A small image classifier, trained from scratch.
Model: 2.77M parameters, 64-pixel images, arch vgg, norm batchnorm, activation relu, depths [2, 4, 4], widths [64, 128, 256].
Training: adamw at rate 0.0017, batches of 512.
Rows from block 7 of a small image classifier, named by matrix and row number. Each number is 128 + 24 x the weight over its row's rms, rounded and kept within 0 to 255. All counts start at 0. Numbers have three digits each.
After each channel's rows are labels from the 100 images, of 14848, where the channel reaches its highest value: "top examples" is what is common among them. Only what is clearly more common there than usual is listed. The data: capsule endoscopy frames (Kvasir-Capsule). In brackets: how many of the 100, against the usual share in percent.
# conv: 3x3 conv (model.blocks.7.conv.weight, 256x256x3x3, each kernel summed), inputs 128-255

conv.126:125132129134132120127142131104124124036147128130128135140127130128128125107125127141255103131129130135124124137129128177131131125125128127127128134132129128127114126130125127143068129127129128129144127126128129128125129128132127170125127127137125130116126032078149123149128143131127129129126124116126130113127129128129000128129126156136130134139150132130118129159131118103132135131110
top examples: finding: angiectasia (81 vs 1.9)

conv.157:109131146132129127129125151128082109128105129128115129120156127124091123093129123110122083129130129127136126134129163123128130133127127125128131131129130127126128074150140141128129127130130061129130168131114128129130126070130144119133126132131123126128089128120118130132123150128127128128129127129127128131128129128151116142133129135116129128132106128112131127130079129128116129127128
top examples: finding: angiectasia (87 vs 1.9)

conv.103:128131130128127128099118128121127142126127127122128133125122113128132126125087127130121134129172131129134127138125127092126177130128123128128135096129157125137129126126129130129128127160128125133128118127079125128128126119107147144129126126108115126126106175125126129127128137127133128146128130115128132080149128125127139139128130142131123159131122129117129124130107113125124132127122
top examples: finding: ulcer (43 vs 1.6)

conv.191:123137128183070126136129137111071128137135128126130135127133128130136128129135129129134130129131126129132129128130130140127189127135123119127151129127129129128127094131127133129231129128194127140127124143129130149133129122118130117123128188083129129138124139123082128136128144129131147128172122254133129128129117129148128142133126127126145132138128123130050128129057126128123139129127
top examples: finding: ileocecal valve (63 vs 8.8)

conv.61:128128128128126128126127128127129094130127105134124136126127127128107129255128128122127124126120128087127132118128128117126130129129133136129129128131130127122124136127134128128142130128128127126129132172126130126127130127123128117139111135127128129129255129131125090129128130127124137127120129146112131131129129129131112130129112130127128130128128123111128130128127129124128125125129
top examples: finding: reduced mucosal view (67 vs 6.2)

conv.33:132122255132134128125126201128125123130125133128130129128120132108109121130179127125125134126128128123129130126125255128136128135127130134125134131131131118135127119125128144109130127127130106184098238130127125133128133112181151016127131128129127123128133126121134133130128133134130141125119141130121128128141128131143130135130129137129128128126128124154126077132133129129105133128127
top examples: finding: ulcer (35 vs 1.6)

conv.186:126094130069133106131122118130106124131129136131074128123126132129131128124127128071124128129105127127127126127128127129144128132132128129134128130131127130119151129129128130128137128130129127131128128129128127138129108001125127134126132135131095101128119131124131129129129127132132131126126127152127126126128122111130131130134128048168129125132121129123114126093000073126132126127128
top examples: finding: ulcer (44 vs 1.6)

conv.55:120127131122129113130131125128129128172128255128126130123129127117122143115129126099114129071114127130128101119130132128154133130132131127130133134108149111128133130108223124126128141118129116128118079123128129129045023111126070129120128130123127123182129125134128130128131130122113142118131088126127141128123115132128129128128095122131124126126127129133133086129127130127130129131115
top examples: finding: ileocecal valve (98 vs 8.8)

conv.27:130133128139129127115132130089128129114046093126066128129125128131129081127128131129128125129182129130123128132037124112124123128131128128126127118131136094170093122130125128128124090124128135129124106130126126127127127130075128226119100128120120000119129127131129116057130132119129129125132116127128128115129048091130128120133128129076128129134129124072128131125049122075119128120111
top examples: finding: lymphangiectasia (39 vs 1.3)

conv.118:128101128127125129130115118125094129115095128126132112127091134127126123114127127129130129135207129128150131128120139129117132072126126130108126125126118127127126130124128126129126124124121098124115174120112128123090129126146128106116125129148128124102119105126127141126127107134125121085090112085133101178126119105123128131183124129127125128123128125105126125116105125123048127125126
top examples: finding: angiectasia (50 vs 1.9); finding: ulcer (29 vs 1.6)

conv.45:148115130124044128025192129128126110127127128060131128127124127124127095129115130127130128128131128077127128074094127127128129129143129122127130129131128128131128123082129074128126127127128129127116128127085123128129129077144128120115129133147108040126128129130129129128129107122126094127128125129130119127128074096131127128130113130124129127128129127120116129125089128129098122120127
top examples: finding: ulcer (34 vs 1.6)

conv.9:106122130132133120117128129109130126106120125123126151118136128255129128128125125124159132130126129114142128122129124128142129129105129125123125117125135131084127129130104255131129127126221129126180126132130128114132128127130118152122146125132138124127131129129129110128060135127148134129118144131117128123148128125114093144127152122121129125130132124125045119127120108116127128136130
top examples: finding: ileocecal valve (68 vs 8.8)

conv.75:127119128128127137129123143137125132127126130131121136127127111130122130127123124130132123122137127131135108114123131112129103128119130122128131131066118127121087126127105127125129125127150132144027136128126140126134133000129129119143128134123098128132124107122128157132130148125117158130123126128126077077135082131178160131129160118129097124140126133132134131129104126134131127149132
top examples: finding: ulcer (34 vs 1.6); finding: erosion (25 vs 1.1)

conv.117:141136129130124127130130194128127129124127120082127126129127126132154126127108120125127129128126158129096113128129133127128124126134117130095144127137137152130136128128020129130127118129128122130127125124134123127127126125120135163107127109129127126073127130129130130128132107220255128125128128123150129128126127093123138123115132099125145129105130132125131079122126128128124128130126
top examples: finding: ileocecal valve (44 vs 8.8)

conv.97:132174126135124130114132193127122126122126079128127127129128125142128078129122126159130137125183128130134125118128094125128127072129127134093128110131128130127059128188125127128160061132127129140136124141178135127128113235127128169119119127131131119006128133068124129126127202130129071135128128127127130122114122128192138109128126124128155130132086128104128129127128102130126126125128
top examples: finding: angiectasia (76 vs 1.9)

conv.160:129128127128159128131128130128126131129119129128128127129125132141153132052129127128130099128159129128127106127128127125127131130127108130129127126127051088118127133154141146130130117132127154255131131126126130132128127119128139127118127127125132092125077115130128126127127141128124129130104129129128126103086092129144131209132238129109128137176085128111145130127127121130128000129128
top examples: finding: angiectasia (64 vs 1.9)

conv.37:123106129126129110177129140128108127127126123131105122128122129125123128129153129130108116132134126124127104124125128129123092124133151125129130126127130126119128121130125125126125127126123121128128126136127128128129124119129127079128136125118143124123130121124190113196132127126128127113126126120127130115127125126136128158232128125130127124226123131087133125128127125121130120127131
top examples: finding: angiectasia (43 vs 1.9); finding: ulcer (27 vs 1.6)

conv.229:130137128111127116079137102126156129138131133125132163131134129255130128112092128130168128101118131128131128085131127126129129131130177127124130128126129130044130129120111133131129136129135130129128122125131128083193128131132124128095128136130128143170077133118137127140093130130132130138123133132040128128236148129089117133122128129131146128129131153154127127128129126125108140130127
top examples: finding: ileocecal valve (44 vs 8.8); finding: reduced mucosal view (28 vs 6.2)

conv.72:132131128132129122126129135132129122126128085127129124126131117129129122130056127132125135115130128116119127129127087106125129128130100111130149067129131126138128125129104129124127129127129121128126109129139125129129126134123129128116127161130129124126129130120151126130139102131146110126118126120144211127128129116111129130113091104120255134120128131124131129120125127125126127084127
top examples: finding: reduced mucosal view (73 vs 6.2)

conv.206:129077130110077127047128128000101117129128130147127110121071128127128129125125127117194126129142128129125128129095135129125130126127141125124130128130127127126126129121145128124125128125088122075037148126124129129130128130135128127129132135166143125133123109130125106119126114127123123112129174114128114200131129132114123119123117130086124152116143138128137109138129118119132126127132
top examples: finding: lymphangiectasia (34 vs 1.3)

conv.57:129132129129128139157126128125126089122127128126129129128128128127130128127132127129127128127127127129132129129127116128049128126115128126147135129124016136141128119128127111128128128000129129122120129128087128244126129128072134134130128134102119131125127129081126130128127127129129098110129115131137123130126129128127128125134128129113129132127128128128128187110129128128127125128123
top examples: finding: erosion (44 vs 1.1)

conv.76:131174124130127133129137128125114105131130131128152100188129147127134141127127128129126101131119170151108128122130128164128115126127119129124128130128148130131054130166069127128131123126127125136136129124208132128125130161111128129128128132055125091132129128132130146125123124128128128129126128131134120131128123127126121138118127132084128130124130129128193129125165132129128129129127
top examples: finding: angiectasia (26 vs 1.9)

conv.175:129104126128119131131129132131120127151127125130127128133132129127122108132183129119133063130125128120125128128140133116125140129091126097144130150122130063121135129134126127128123130141114128076130177132129105131129131133134152070127127127109151123125133127127126125121134153121093134129129137123113128138130132129137129121134135130185131132134131130126132119201129139130131124133130
top examples: finding: pylorus (26 vs 3.4)

conv.167:129130133128094131132121128101090127130127135047130125126040129119127128132127129085128126129122128128123128128132131126131216127122127099127130135127131112131124114112131131129127129124122127128116158134094127128128128133138132128129127129132129127129134077127120128126111128124036128000128122098086131131131129129119126128088126133123125168128129143126137122144132124050105127129128
top examples: finding: pylorus (37 vs 3.4)

conv.220:127127114127127127128123140125120128127129129130123148130126128165126114032139126128128126075143128129084127130128124132134127127095124128128127128127125129177126129128078128129186130130129128128066127128128130128127128128126127127120128128127133128106127142128125128133097058128153131130121118130127096168128127128054134098047128133104141129014127124128125131141129127128129148131127
top examples: finding: ileocecal valve (86 vs 8.8)

conv.243:130126120129124129128125127127127072133122130131130126129125129129015129128129135128130121117131130182126139123127147128128128128127114129128126128127127134118114128127135126127132131129127125126151127132125130127125129125126127127119077076158149127129128124134116129123137125125123122128104125132125130127129127129130127129131124128133124067108140128127129128130124152167192080190200
top examples: finding: foreign body (38 vs 1.6); finding: ileocecal valve (32 vs 8.8)

conv.197:126126128127131121145129255127129123128127125134131122128131127117108129127115127129128117128146128114130121127129129128035124124124132107129132126130129129114115130129126128129128148131126124130130138138128135128132123126129128079116126129125143114122127132093129118148126255128128081129127125128114127113104127126247127134216118126129140128183128128135125128124128086127129128112128
top examples: finding: angiectasia (67 vs 1.9)

conv.202:127132157141129136130126131161127116126064091119131088129128127130129125134129128130114124127165127106135127133129129088129124124129148127101129127127129118129123126134123105126128099160081130127125159128129128074133130129133129126124111158128128084031132128128121147123130122129128128130127127125117130128082091113131134069137186128127131124142131107067126130128122127129131126130129
top examples: finding: angiectasia (57 vs 1.9); finding: erosion (25 vs 1.1)

conv.47:131129130135147129136128126128128128126128127127119125096128129128125127131136125126128126128135128112128129128131138125128132124128126131128129125131127129121129129129127127128105128128125130144127125128130129122126130130129123127127128128128130128126130130127127123127128128127129130128129128125113128126128144130129129129129124128127129128127140128129128127128128123122127124130169
top examples: finding: reduced mucosal view (93 vs 6.2)

conv.173:126127206130122130150131088127128131131134124025132129078126132128126130129158129119128131113121125127056130129089141129128129113129130114128130127129126119114126112125130129127131051128128126121134143130120117120184129124133131137127128132132126128133130125123126129125127119128128128126124121122128130113128132104113131076111104169129123070101122136128118104045118127129119131128130
top examples: finding: lymphangiectasia (28 vs 1.3)

conv.15:128063175050115127164128127159140130127128126127131127114130128128142127147195129127128129130101126126126080137129159128118122012132139233097128126128130096099131128129127115128129137129124128143134140116128107129131130127127130126123128134128127129105131127108139135125131123128128115131130129130121090086145130130125122210126141124160129106170129128157122128065131129128127126122126
top examples: finding: reduced mucosal view (27 vs 6.2); finding: ulcer (26 vs 1.6)

conv.108:134083149168127151128126129129127125011089125133082123129128128133143129146127108130130123119143129128145108137128124120130128136130121122134120127150126129128142009108130127129129106199129125127128127127133130131125129134130126127055129134121128129130129128181142103132128126135131224130126118129129127133131130129130167120142128125119130135128130128132127128130128106112121128108129
top examples: finding: reduced mucosal view (65 vs 6.2)

conv.34:107131130143135078142141203129132108128129107083125126125128082128128077128131171138106128124131125121135134135132132127131126130131119100107118128124130129129128128134128126126126130133129125166133133132142132146128127132127126123129109097140130060066127128077084127126132153109128133129124129133125128124097122126173128125133127131129174124131129122136135127130128101125093126129126
top examples: finding: angiectasia (78 vs 1.9)

conv.96:129135128130129126131127130134126099123121124153123129114124127129132162123134106132127134126130128131130127125128135126124118128127128132062119126174126128129126159128200123127126114121125132125132127125113128111089141126127124129116118115128132130137124170152128134115129129098134128124130126126124123125128129131138131127121130126129124126129236123024125130125121129128181113131109
top examples: finding: ulcer (25 vs 1.6)

conv.107:116130128110112151130125148132105133127124117144122129096132133128096133130201111120061131113147006128126133125128128113132120124128153126086127131128127129128128126129126128120111127130127128123131132127130132130072132127128129128132117128136162127015129130010125128140128148123127127129129147126128132136129127130122127077118134115118117128153129130128127138100131132130129134175128
top examples: finding: angiectasia (68 vs 1.9)

conv.18:127129000124071101143118130129083129129125128131113129130125127128085127136128127129128128127114128115119146127132128143097124128135129144126116127128134123144128128127125130126132127130131124127128127122118133128129094119142124111130126131119127104125130131129114128124132135129128114134130128132127128255126058130142127131126078127123131124132097126127123130131126139121133127131185
top examples: finding: foreign body (43 vs 1.6)

conv.43:127123131119148129121175118128132130127116127126128135126153115129130127128127123128103142125131128128071128124132116133133096128121133101127126129108122123115172179155132130126110128134135125124129130124126129131140124129131125078129129128129135057162129127127126130121114119122129119127129127126126130127128139127117128126083109130170132127112125116130131123141089114123127140128129
top examples: finding: pylorus (40 vs 3.4)

conv.23:129129129125129127127137128128127122128131128125127131130125111128128093133120128169128138134133126131150127132125133131147127128130130133152122127128129133130134136103131131130129132130130128130132127128127127124127164132130127128145126124128129133117136128128128127124127129129128128157133147133129134128126138200133121138128131131128131133131133129127142113128129128129131128137110
top examples: finding: ileocecal valve (100 vs 8.8)

conv.237:071129129133132076129130126128128127127128128126163129119128126112078127127124107132128134106127125114133127129127128122128044124127131130127123128126137029138116130128165132129127122128128129130127124038128134091078123128139097136119124130127120127127127127128137131127131129127116129129123117129140126129122125110128146128126129128107127122128059121127097109121148121128128129132063
top examples: finding: ileocecal valve (84 vs 8.8)

conv.65:125185130129128174132129127156127126126130134128107129087126131105133161132130119127127127135139111127132126129129130112128125129127128124130129133125124128128116128142139094126128129129124164169127131128129127128121129185128045125148123126153131128122132128124130133129128131072126122128126128096124128138128122130130149094127164098123099131128105135127127255130130128134129130127132
top examples: finding: erosion (25 vs 1.1)

conv.231:128129125126057127127128126124000127119106127128124129130129131127099117128126117137038093059097128147128130129127129129129111127127123128121122129190127115111138127126128123127129128130129127000128162122143132129131144128125125067099125131154220122087126130121132113128113136148127117131131143151124126128129127129129127134127111117142131128136130113127072116085133130103130129125121
top examples: finding: ulcer (34 vs 1.6)

conv.146:127127125127130126128127129129125128123007124122126128128126129114105128128128040129121122129091128123125169131128131129127128129121131122138129128127128124126126122128119152127125126137128091127255131129129137129129129128129127125130127128126106141125126128100129125130114185125132127240129123131116129126122129129148111127137129114129129126136128135070130128127127128129129091114127
top examples: finding: foreign body (57 vs 1.6); finding: ileocecal valve (29 vs 8.8)

conv.159:124112128114102127127130124126159129128148129131143128104126128126106130128124136125126244124127124129120128083127129113130119018131131127060129129109125127116107128124130125125134111126128129115127134130126129124137129124131116131126127125120074131133128125120122166130127131125127128128117130133173142127139129130129153125126127127077125126128126128127123129104125128134128131131119
top examples: finding: reduced mucosal view (88 vs 6.2)

conv.69:142131255137131128130129132076130101127120120128102127119139126129133128128130126125129127129128129129129130083130128128056128130129116141099134124135122128078131136221138214120122105113255114166130113126128131130114126123136129126128124128131128112131126129086135131124127136129128131127121136126132125117129138127140130128130130125142128130136129117129124128127110127128127059136126
top examples: finding: angiectasia (39 vs 1.9); finding: erythema (25 vs 0.3)

conv.200:106122129124125126128127117054126128123130129155127128124129131127107127115133129131131081115128126127130132125067132138117129124127141129109129119117130127114128128129177115123127129125130128126125130129126131125131124128127102110128127129162133121134093127125108128121115129123113110128124134128130129255128100129132124124129112127046125070131126131117132128088126128128131153131129
top examples: finding: lymphangiectasia (28 vs 1.3); finding: foreign body (27 vs 1.6)

conv.129:133108124142073140116128139127103134123132123120074127129128123112092124128123152128130129126195130130139120132126124118128120086126125134131117126128129131240054138126118127130109126132127132124057113123127124104129140133128130136132117127125121126098128118127131130127126126120124121131128133113164121132112129126131212115142141135122118129126128159130130126130132057129123126126141
top examples: finding: ulcer (49 vs 1.6)

conv.255:130128127131122129128127123127121124129028128134113128110124128129125124120128126123128125127128114129127061128095095120128115129129127129165129032127127097143126129125127127127124124126126096126127087161128126127111128126128129125127126128118084128124128126125161148061130130129114129127121124130136113075128128127136131131147189130125127129145126128074127130131123090137127127126128
top examples: finding: blood fresh (43 vs 0.9)

conv.64:123127129129128129127128128133130131255119128108127125167126112128126128127129132041129145129152129124126130127125149128127134130128126126129131131131129124133137109118127086130123131128103129127132174144128122131129128125139125118131132131126130129127125129140127127128129131127126126110130114125131126116133133125127123102115050128129127149127126128134129126183125128129113127126131
top examples: finding: ulcer (42 vs 1.6); finding: pylorus (30 vs 3.4)

conv.190:127137148124132129126129125120128065125128129127088127126127129128129127128210118067127129130130146128112127137126255130121123132128158129132131134130096158072104128124129067193127128130126126128135255128127128097134128126148130127129128194141127125193123095127130099131132128129133127131129130126141131129136142142130130128151131129133119116132128128130084145129105133132123129150134
top examples: finding: reduced mucosal view (44 vs 6.2)

conv.238:070133129123123191126000127126119128129133134130135128063128133129130127088127127131124121131147116130136107123127130133129126168099151057126200134130128186126148096127131128115131127128128129129074133129128129115164138104126196136135125133134095125135118128127130131129032130122128156127140161085121126132127120138126135133135130108130130134119128130152128127133121131129128134128125
top examples: finding: lymphangiectasia (49 vs 1.3)

conv.78:125127123129123121117130128083127130132128158133111113074123126128126127155128113110127125120123128120128124130131131129132138130124130128127128136163132128104132130128186095129128133130130129131127130125129126128123122132096128140154126128120127149116143135124127065128129166147129130129127074131144136125129170130177107131151117137081090055132124117123129116100128125128131126128093
top examples: finding: angiectasia (55 vs 1.9)

conv.144:127121130119107244131123099121126127118128126127133128129132216128131120128126109127132124127129127128113139122128129144126128143128131128128129126138129127129149173133131127128128126129131122126107148127058126130139128128105131126131119132129130116113127138126111128144126126128128122133130126137121129219128130128127126112126131124127131116126131115157107127120123213127129136135128
top examples: finding: foreign body (25 vs 1.6)

conv.95:129133129124129130130134125132130140123073129035134116127126129128159126133129128126129129128128126128255127129124130129129116125129168166128123116128123053133128127126128126128128127129113128122124130127106128114081129127129129128113129127117128127127138105133129144025135164128129118129114034109152134128129129138126136126222225125131129127144133133127129130127128126145090121095126
top examples: finding: angiectasia (46 vs 1.9)

conv.249:128096116129134126135130127121123125123115126130127181128129130128127129129123126127128115137124126131133122095129115130118064131126170127130121176126127107122129124123099095127129121127122061124128095130068129127129102116107106124122133121099117118113132121115172131160130122130123129114121129124100124123131127124123127180167134128128083124199132150125128126104102124128133128125124
top examples: finding: blood fresh (38 vs 0.9); finding: angiectasia (27 vs 1.9)

conv.171:130115127132135126118130123125126128128123125129125142123129125131127127130100112127128141132134129127127124128117125127129119130126090119130117113133129128127128114129126169128129129134185119122128127125130127129129124130129126129128128127129124125124129128143128105126126124127128131173130114137166041120128101125128130120127127111099129128077123128114129127121150078126124126126127
top examples: finding: reduced mucosal view (97 vs 6.2)

conv.51:128126212129127130106131113086128128121127127127131129112128129130125128126128091130159146128255129128110124108064133128129129082128127130000142127127125130129121131128127125128129105127129128127129128117125128027134128132128128127134129153132128121128127130115127165128129124127074128128106094131130122127131127128117136124117123126063124127124116120079129128046128129129126127129128
top examples: finding: lymphangiectasia (53 vs 1.3); finding: reduced mucosal view (35 vs 6.2)

conv.228:130153126129131128000166128102128126131128132117130056125129101248125131128131124129195123134126134127129129102125146122127132131128172130100128128130123061083128127125126128132130130128128127127137126117129130043132130127126122128086133132074127134132129130132133129130131128128129131129106130114107127132245130131131131130136126129130126125129120140124126129117161131127128104129130
top examples: finding: ileocecal valve (48 vs 8.8); finding: reduced mucosal view (41 vs 6.2)

conv.77:130137128126130131105132122125129129128130132130127130131128128126132182124095170129125100131123136130125125131131129129145162129132129127130129130122130146133127119126132129119132172127130129129094130160033125121101127127125132101220255131127127130255129129127130126133128125129127128125128127129073129128127129126125109137112143135164126123127129127127131128136131135127125103119131
top examples: finding: pylorus (37 vs 3.4)

conv.226:127119126120128142127128127130128127127136125128137122127125204132132125123170129162128128125114126115130167151129129144130136139128132129132131128050127125132129129131130145123124128131128126121129177129130134126137128129145128129138127129133159127134129130130130124129122132125128129104129130122126137125060119129139124129128118134128147127131113126127126130129128125128128119128135
top examples: finding: pylorus (53 vs 3.4)

conv.242:126118125127130125129128131082216136130128127126117129101127129127122132122126133132127126121229130121110130132126126129128125131020183130149128145125119124125132126126128074129128130128127135129127126129129146129146123121077121131128125130130132125128125134127121124141047127129129173130132130127128129209128125127130129129129124125127123130129129125133094126130093169125134213128130
top examples: finding: pylorus (34 vs 3.4); finding: lymphangiectasia (27 vs 1.3)

conv.156:127147128129114136130131132134126127124129130134129132130128127123129128127148126122129127135135128159130125128131133129130114123129126105130129255125128128131127129126128119113128126128129134128126153117135125129127127129128122136134116125124129135128129140127137127146128134119127147130128110129132151128125128123127100126128121126127126128126079129123124128127131147128137255186128
top examples: finding: ileocecal valve (30 vs 8.8)

conv.90:146159128126129210129121114126127128120113111127096234126131127117126121133134128129130152127218128130125128125123129116133123117128186120121124127124132123159129128129118126128110115166128152118125128136133122129046126131038129165129125123118141114112129133114127125127126070127128147151134129128130131132120116119086125111129201116131064118126132127129067125130131128126128130142131
top examples: finding: lymphangiectasia (25 vs 1.3)

conv.84:127122114128111127125129136122092130110127126132130128133074132128126131127127128073133120133157128126125130119095127134126130108129143131126125127127127128131141131119137098130131133106127128126123125131108121129132122092127109127130131140128126120131125129125174130165113130128130125109127131130128125135146100131135138243129126124128128121142105126128125107099123128125121128091125
top examples: finding: pylorus (37 vs 3.4)

conv.225:130058131050124117156127127130101141128118124123108126125132124124134127127150130124131104125127126117188127136137135124129125087101094129126116127019125065117127131130122180123119126129129106127126129126130127131114129136199117117134148132122130121127128128133103128139128130127130131128134102125088127131124124127132089128125129131125136121126129145125134134130111120122128111129125
top examples: finding: pylorus (30 vs 3.4); finding: erosion (28 vs 1.1)

conv.1:132133128126135133129184081134129131127125125129133255123133124124126119151144134123124128128125127127140107130131127125138123131127149133132121131121131131122139145133128126123183124127134129130128122214137121131128112130142123127124098129130129127104195124128114141128129170129129136124128129128159129127128119128127117100130096130189130129128133097084126091131129133130129179126120
top examples: finding: ileocecal valve (48 vs 8.8)

conv.130:128255119132129133136131168116137129130128119130121150171128013128136124134073127127139128129113126139128103127131000128128130124133137130126132109130130124122130126129130129131139124141128126233128094128132130124136132127109129203103126128117129128125117130129142128144130130127126044138128124128127129125116126127122220125119192119132128133132122133125139126132085074115125129130126
top examples: finding: ulcer (36 vs 1.6); finding: lymphangiectasia (31 vs 1.3)

conv.73:125129128121131129130118125129043128120127130130128128125130126125124131128128127125127126127115127122128132136136128127133130125123128124128106130129076128053124130128109128129114138132128125071129131119138130065131130135188127131129129127126154128080127101058123100132129132138131128131126122131118125128128129139127106126125129129125134128126121141128126130126130128100131128126124
top examples: finding: pylorus (32 vs 3.4)

conv.196:130127125139130120127129145086127129078112103125123119126132083131255086123125128164128108228121129125135121130125121109121129130129124127126126126129121127126124128159123199129103124120131132130140126127152101127104128140084126153136131127110130127127130135125255128067123132129133110123135129127124134123128128126128129133128123126119131127141125125124142128123125127117116123116105
top examples: finding: blood fresh (72 vs 0.9)

conv.59:131094129129122131081211129126125122126127127129128127129127125129126103144121129107127126127130130129128123128115133126129172128150127128126122126126129129129120128127134082128144120130129121092094127144129094128128128127130129100126127116130123125050145134129126128123132138127127129129098121209127088139128126055146126108152115130127128130127130126082103128129129128129121126128194
top examples: finding: ileocecal valve (52 vs 8.8)

conv.253:131084127122128129128129202130132131129125112131130128129127097126128127127128130140132134129131146131101132129124126093129131128070134086115128127139128128121125126127135129129130133131122128131135131127094131127125130124128122108140133129118155104127125144131039130123042209167134111131124084131117113113138125132184152135130127129132117114161125127135126120131129009126134130123128
top examples: finding: angiectasia (57 vs 1.9); finding: erosion (27 vs 1.1)

conv.168:147093126155010131135139153129127129126128127129124128162128125127116127128127129125153130127090133058110127129127130130131139057128134071130137128120130127133121126079133117136128092214127127127092151125128129116197160119132132119138126128126086127134129129109128143125132125134094105129113098130126072127120126126130228080130115066127130115127127132138127128127129128138128126126139
top examples: finding: lymphangiectasia (51 vs 1.3); finding: ulcer (35 vs 1.6)