Rows from block 4 of a small image classifier, named by matrix and row number. Each number is 128 + 24 x the weight over its row's rms, rounded and kept within 0 to 255. All counts start at 0. Numbers have three digits each.
After each channel's rows are labels from the 100 images, of 14848, where the channel reaches its highest value: "place" is the part of the image that holds the peak; "responds to" is what is common among them. Only what is clearly more common there than usual is listed. The data: capsule endoscopy frames (Kvasir-Capsule). In brackets: how many of the 100, against the usual share in percent.
# conv: 3x3 conv (model.blocks.4.conv.weight, 128x128x3x3, each kernel summed), inputs 0-31

conv.19:127130129129127128126128128128140128126188132127127127128072126128136128134125126175111131101128
place: middle left (63 vs 11.7)
responds to: finding: ileocecal valve (74 vs 8.8)

conv.83:116128107177129132060130128129128086138085127118130131122046156127144203127097128193122124140122
place: middle left (45 vs 11.7)
responds to: finding: pylorus (51 vs 3.4)

conv.29:128119054128127121148113119128142128120151131136092126129128137127147059122133129031130201168129
place: centre (36 vs 14.1)
responds to: finding: foreign body (37 vs 1.6); finding: ulcer (26 vs 1.6)

conv.56:127128127130130126126128128128129094127126127128129130130137136099129131129127132129128126129127
place: bottom right (25 vs 9.8)
responds to: finding: angiectasia (53 vs 1.9)

conv.1:129119126117124128126132128129187127126132126134168122118080094127115115084071124143128128131127
place: middle left (53 vs 11.7)
responds to: finding: pylorus (44 vs 3.4)

conv.88:128126131109191036129127128130129000127128124127123183096127135127130128123125138129125137127148
place: bottom left (66 vs 9.8)
responds to: finding: pylorus (50 vs 3.4)

conv.66:117124125127126128127113119126129130127122124107077127129105123102127135133146065129134095126129
place: middle left (32 vs 11.7)
responds to: finding: ulcer (58 vs 1.6)

conv.101:130129005129134133128126120133128124166128126124127127121125125130130117137092124126127126126128
place: top left (32 vs 9.8); top right (26 vs 9.8)
responds to: finding: pylorus (33 vs 3.4)

conv.41:131128125127128125129128126132132150122123126098128133196132128129130125104124131126164121128129
place: middle left (33 vs 11.7)
responds to: finding: ileocecal valve (33 vs 8.8)

conv.5:128126139104067130129126127124129130126193124139136126128129130127129040129139132128126133147132
place: middle left (46 vs 11.7)
responds to: finding: ileocecal valve (51 vs 8.8)

conv.62:115128127130122116129130141128128129128129128133129127126128131091125129128127126128129154199108
place: middle right (36 vs 11.7); bottom right (25 vs 9.8)
responds to: finding: reduced mucosal view (68 vs 6.2)

conv.115:086129130125126127123089127127133128071121126139059127125155148126127177089120127255128129131125
place: centre (33 vs 14.1); top centre (32 vs 11.7)
responds to: finding: ileocecal valve (39 vs 8.8)

conv.46:133107129124136108131126129127099146130130128123122125139122127129125132137127130082121141131129
place: bottom left (49 vs 9.8)
responds to: finding: pylorus (49 vs 3.4)

conv.34:127136124128129127130129128129210206129144145128130131135074105130130129124126128129128120126131
place: middle left (56 vs 11.7)
responds to: finding: pylorus (51 vs 3.4)

conv.76:126129132119137128122140129130196132129131120093163128105122129126114121129116126127126129043125
place: middle left (53 vs 11.7)
responds to: finding: pylorus (56 vs 3.4)

conv.77:128129129131128124127101129129126127128129129130123121129128128128128130129128127122127129131128
place: middle right (29 vs 11.7)
responds to: finding: reduced mucosal view (40 vs 6.2)

conv.16:135127135144130044131123000127109128159127155127129127127160129132128252128129127127127143133128
place: bottom left (41 vs 9.8)
responds to: finding: pylorus (42 vs 3.4)

conv.9:128128126130129116128139128128128128130128128134131127129129128120126128128128129128129130128129
place: top left (39 vs 9.8)
responds to: finding: foreign body (27 vs 1.6)

conv.33:129129112143083128125129128138129128133129126112113124112115122093110143133185245145125158130125
place: top centre (39 vs 11.7); top right (30 vs 9.8)
responds to: finding: ulcer (69 vs 1.6)

conv.28:128128126140128128135127126128139129130124128112115121000128127130130131126122138139127123126124
place: middle left (42 vs 11.7)
responds to: finding: pylorus (40 vs 3.4)

conv.118:128136115127129129033128128127163127130094129130125126126110130129159128133127130133134127128076
place: middle left (38 vs 11.7)
responds to: finding: pylorus (39 vs 3.4)

conv.73:126126122131129129125127112128131110126105121118124128125127128128127120136131155141128161126128
place: middle left (43 vs 11.7); bottom right (37 vs 9.8)
responds to: finding: pylorus (47 vs 3.4); finding: ileocecal valve (34 vs 8.8)

conv.27:128127128097126125102134129127169131126132126128121068130129139106121142128126183140129135125126
place: middle right (32 vs 11.7)
responds to: finding: ileocecal valve (32 vs 8.8); finding: reduced mucosal view (29 vs 6.2)

conv.68:132129123126129128130138128126129125230126127127110128130131168130142128174125129129129139127130
place: bottom right (55 vs 9.8)
responds to: finding: ileocecal valve (49 vs 8.8)

conv.64:130128128137102128130129130128255129138129134129115132111129129129203138127097127129126124164127
place: middle right (30 vs 11.7)
responds to: finding: blood fresh (33 vs 0.9)

conv.48:128126130127117131103128123130113108124130127128148133125123129127132066160129128118120136253128
place: bottom centre (41 vs 11.7)
responds to: finding: reduced mucosal view (28 vs 6.2)

conv.86:128129128125123128128020131123128129103128120130119129125130127128120128123122127129117125128117
place: bottom centre (37 vs 11.7)
responds to: finding: reduced mucosal view (31 vs 6.2)

conv.60:128125088128129111128121128124130128129136127127129124127128128128136137122128134112152139129127
place: centre (41 vs 14.1)
responds to: finding: ileocecal valve (55 vs 8.8)

conv.65:129129114129131124121129128128155128117128139131135127131128130126122137124127117126118128153128
place: bottom right (30 vs 9.8)
responds to: finding: ileocecal valve (34 vs 8.8)

conv.96:129133126128140129115127122123128128130165128048087163119132120129137128132130128131127163132131
place: top centre (29 vs 11.7)
responds to: finding: ileocecal valve (26 vs 8.8)

conv.120:129126122132127130125145129124129130128143129121115119134127129050129126131138129123127157129106
place: bottom right (40 vs 9.8)
responds to: finding: ileocecal valve (53 vs 8.8)

conv.42:127125127126128130058131129130127127123092108130142126132129127128132128116116128148128124105129
place: middle left (66 vs 11.7)
responds to: finding: pylorus (54 vs 3.4); finding: foreign body (28 vs 1.6)

conv.98:120073137129127128129128128123126128129127128133129131104129182129128127152127127128127126129128
place: middle left (37 vs 11.7)
responds to: finding: ileocecal valve (68 vs 8.8)

conv.80:128123124131133016133135150128124124131131128122099128129106130123101106123131124129099152125129
place: centre (34 vs 14.1); bottom right (27 vs 9.8)
responds to: finding: ileocecal valve (46 vs 8.8)

conv.69:128127127140128128144127123124134128129106116106118127078119119129133134175037131125090142128100
place: middle left (47 vs 11.7)
responds to: finding: pylorus (57 vs 3.4)

conv.112:069126130129121122122126133128125127124128091128126118116086128121151117128129149141136130130128
place: top right (39 vs 9.8); top left (33 vs 9.8)
responds to: finding: reduced mucosal view (31 vs 6.2)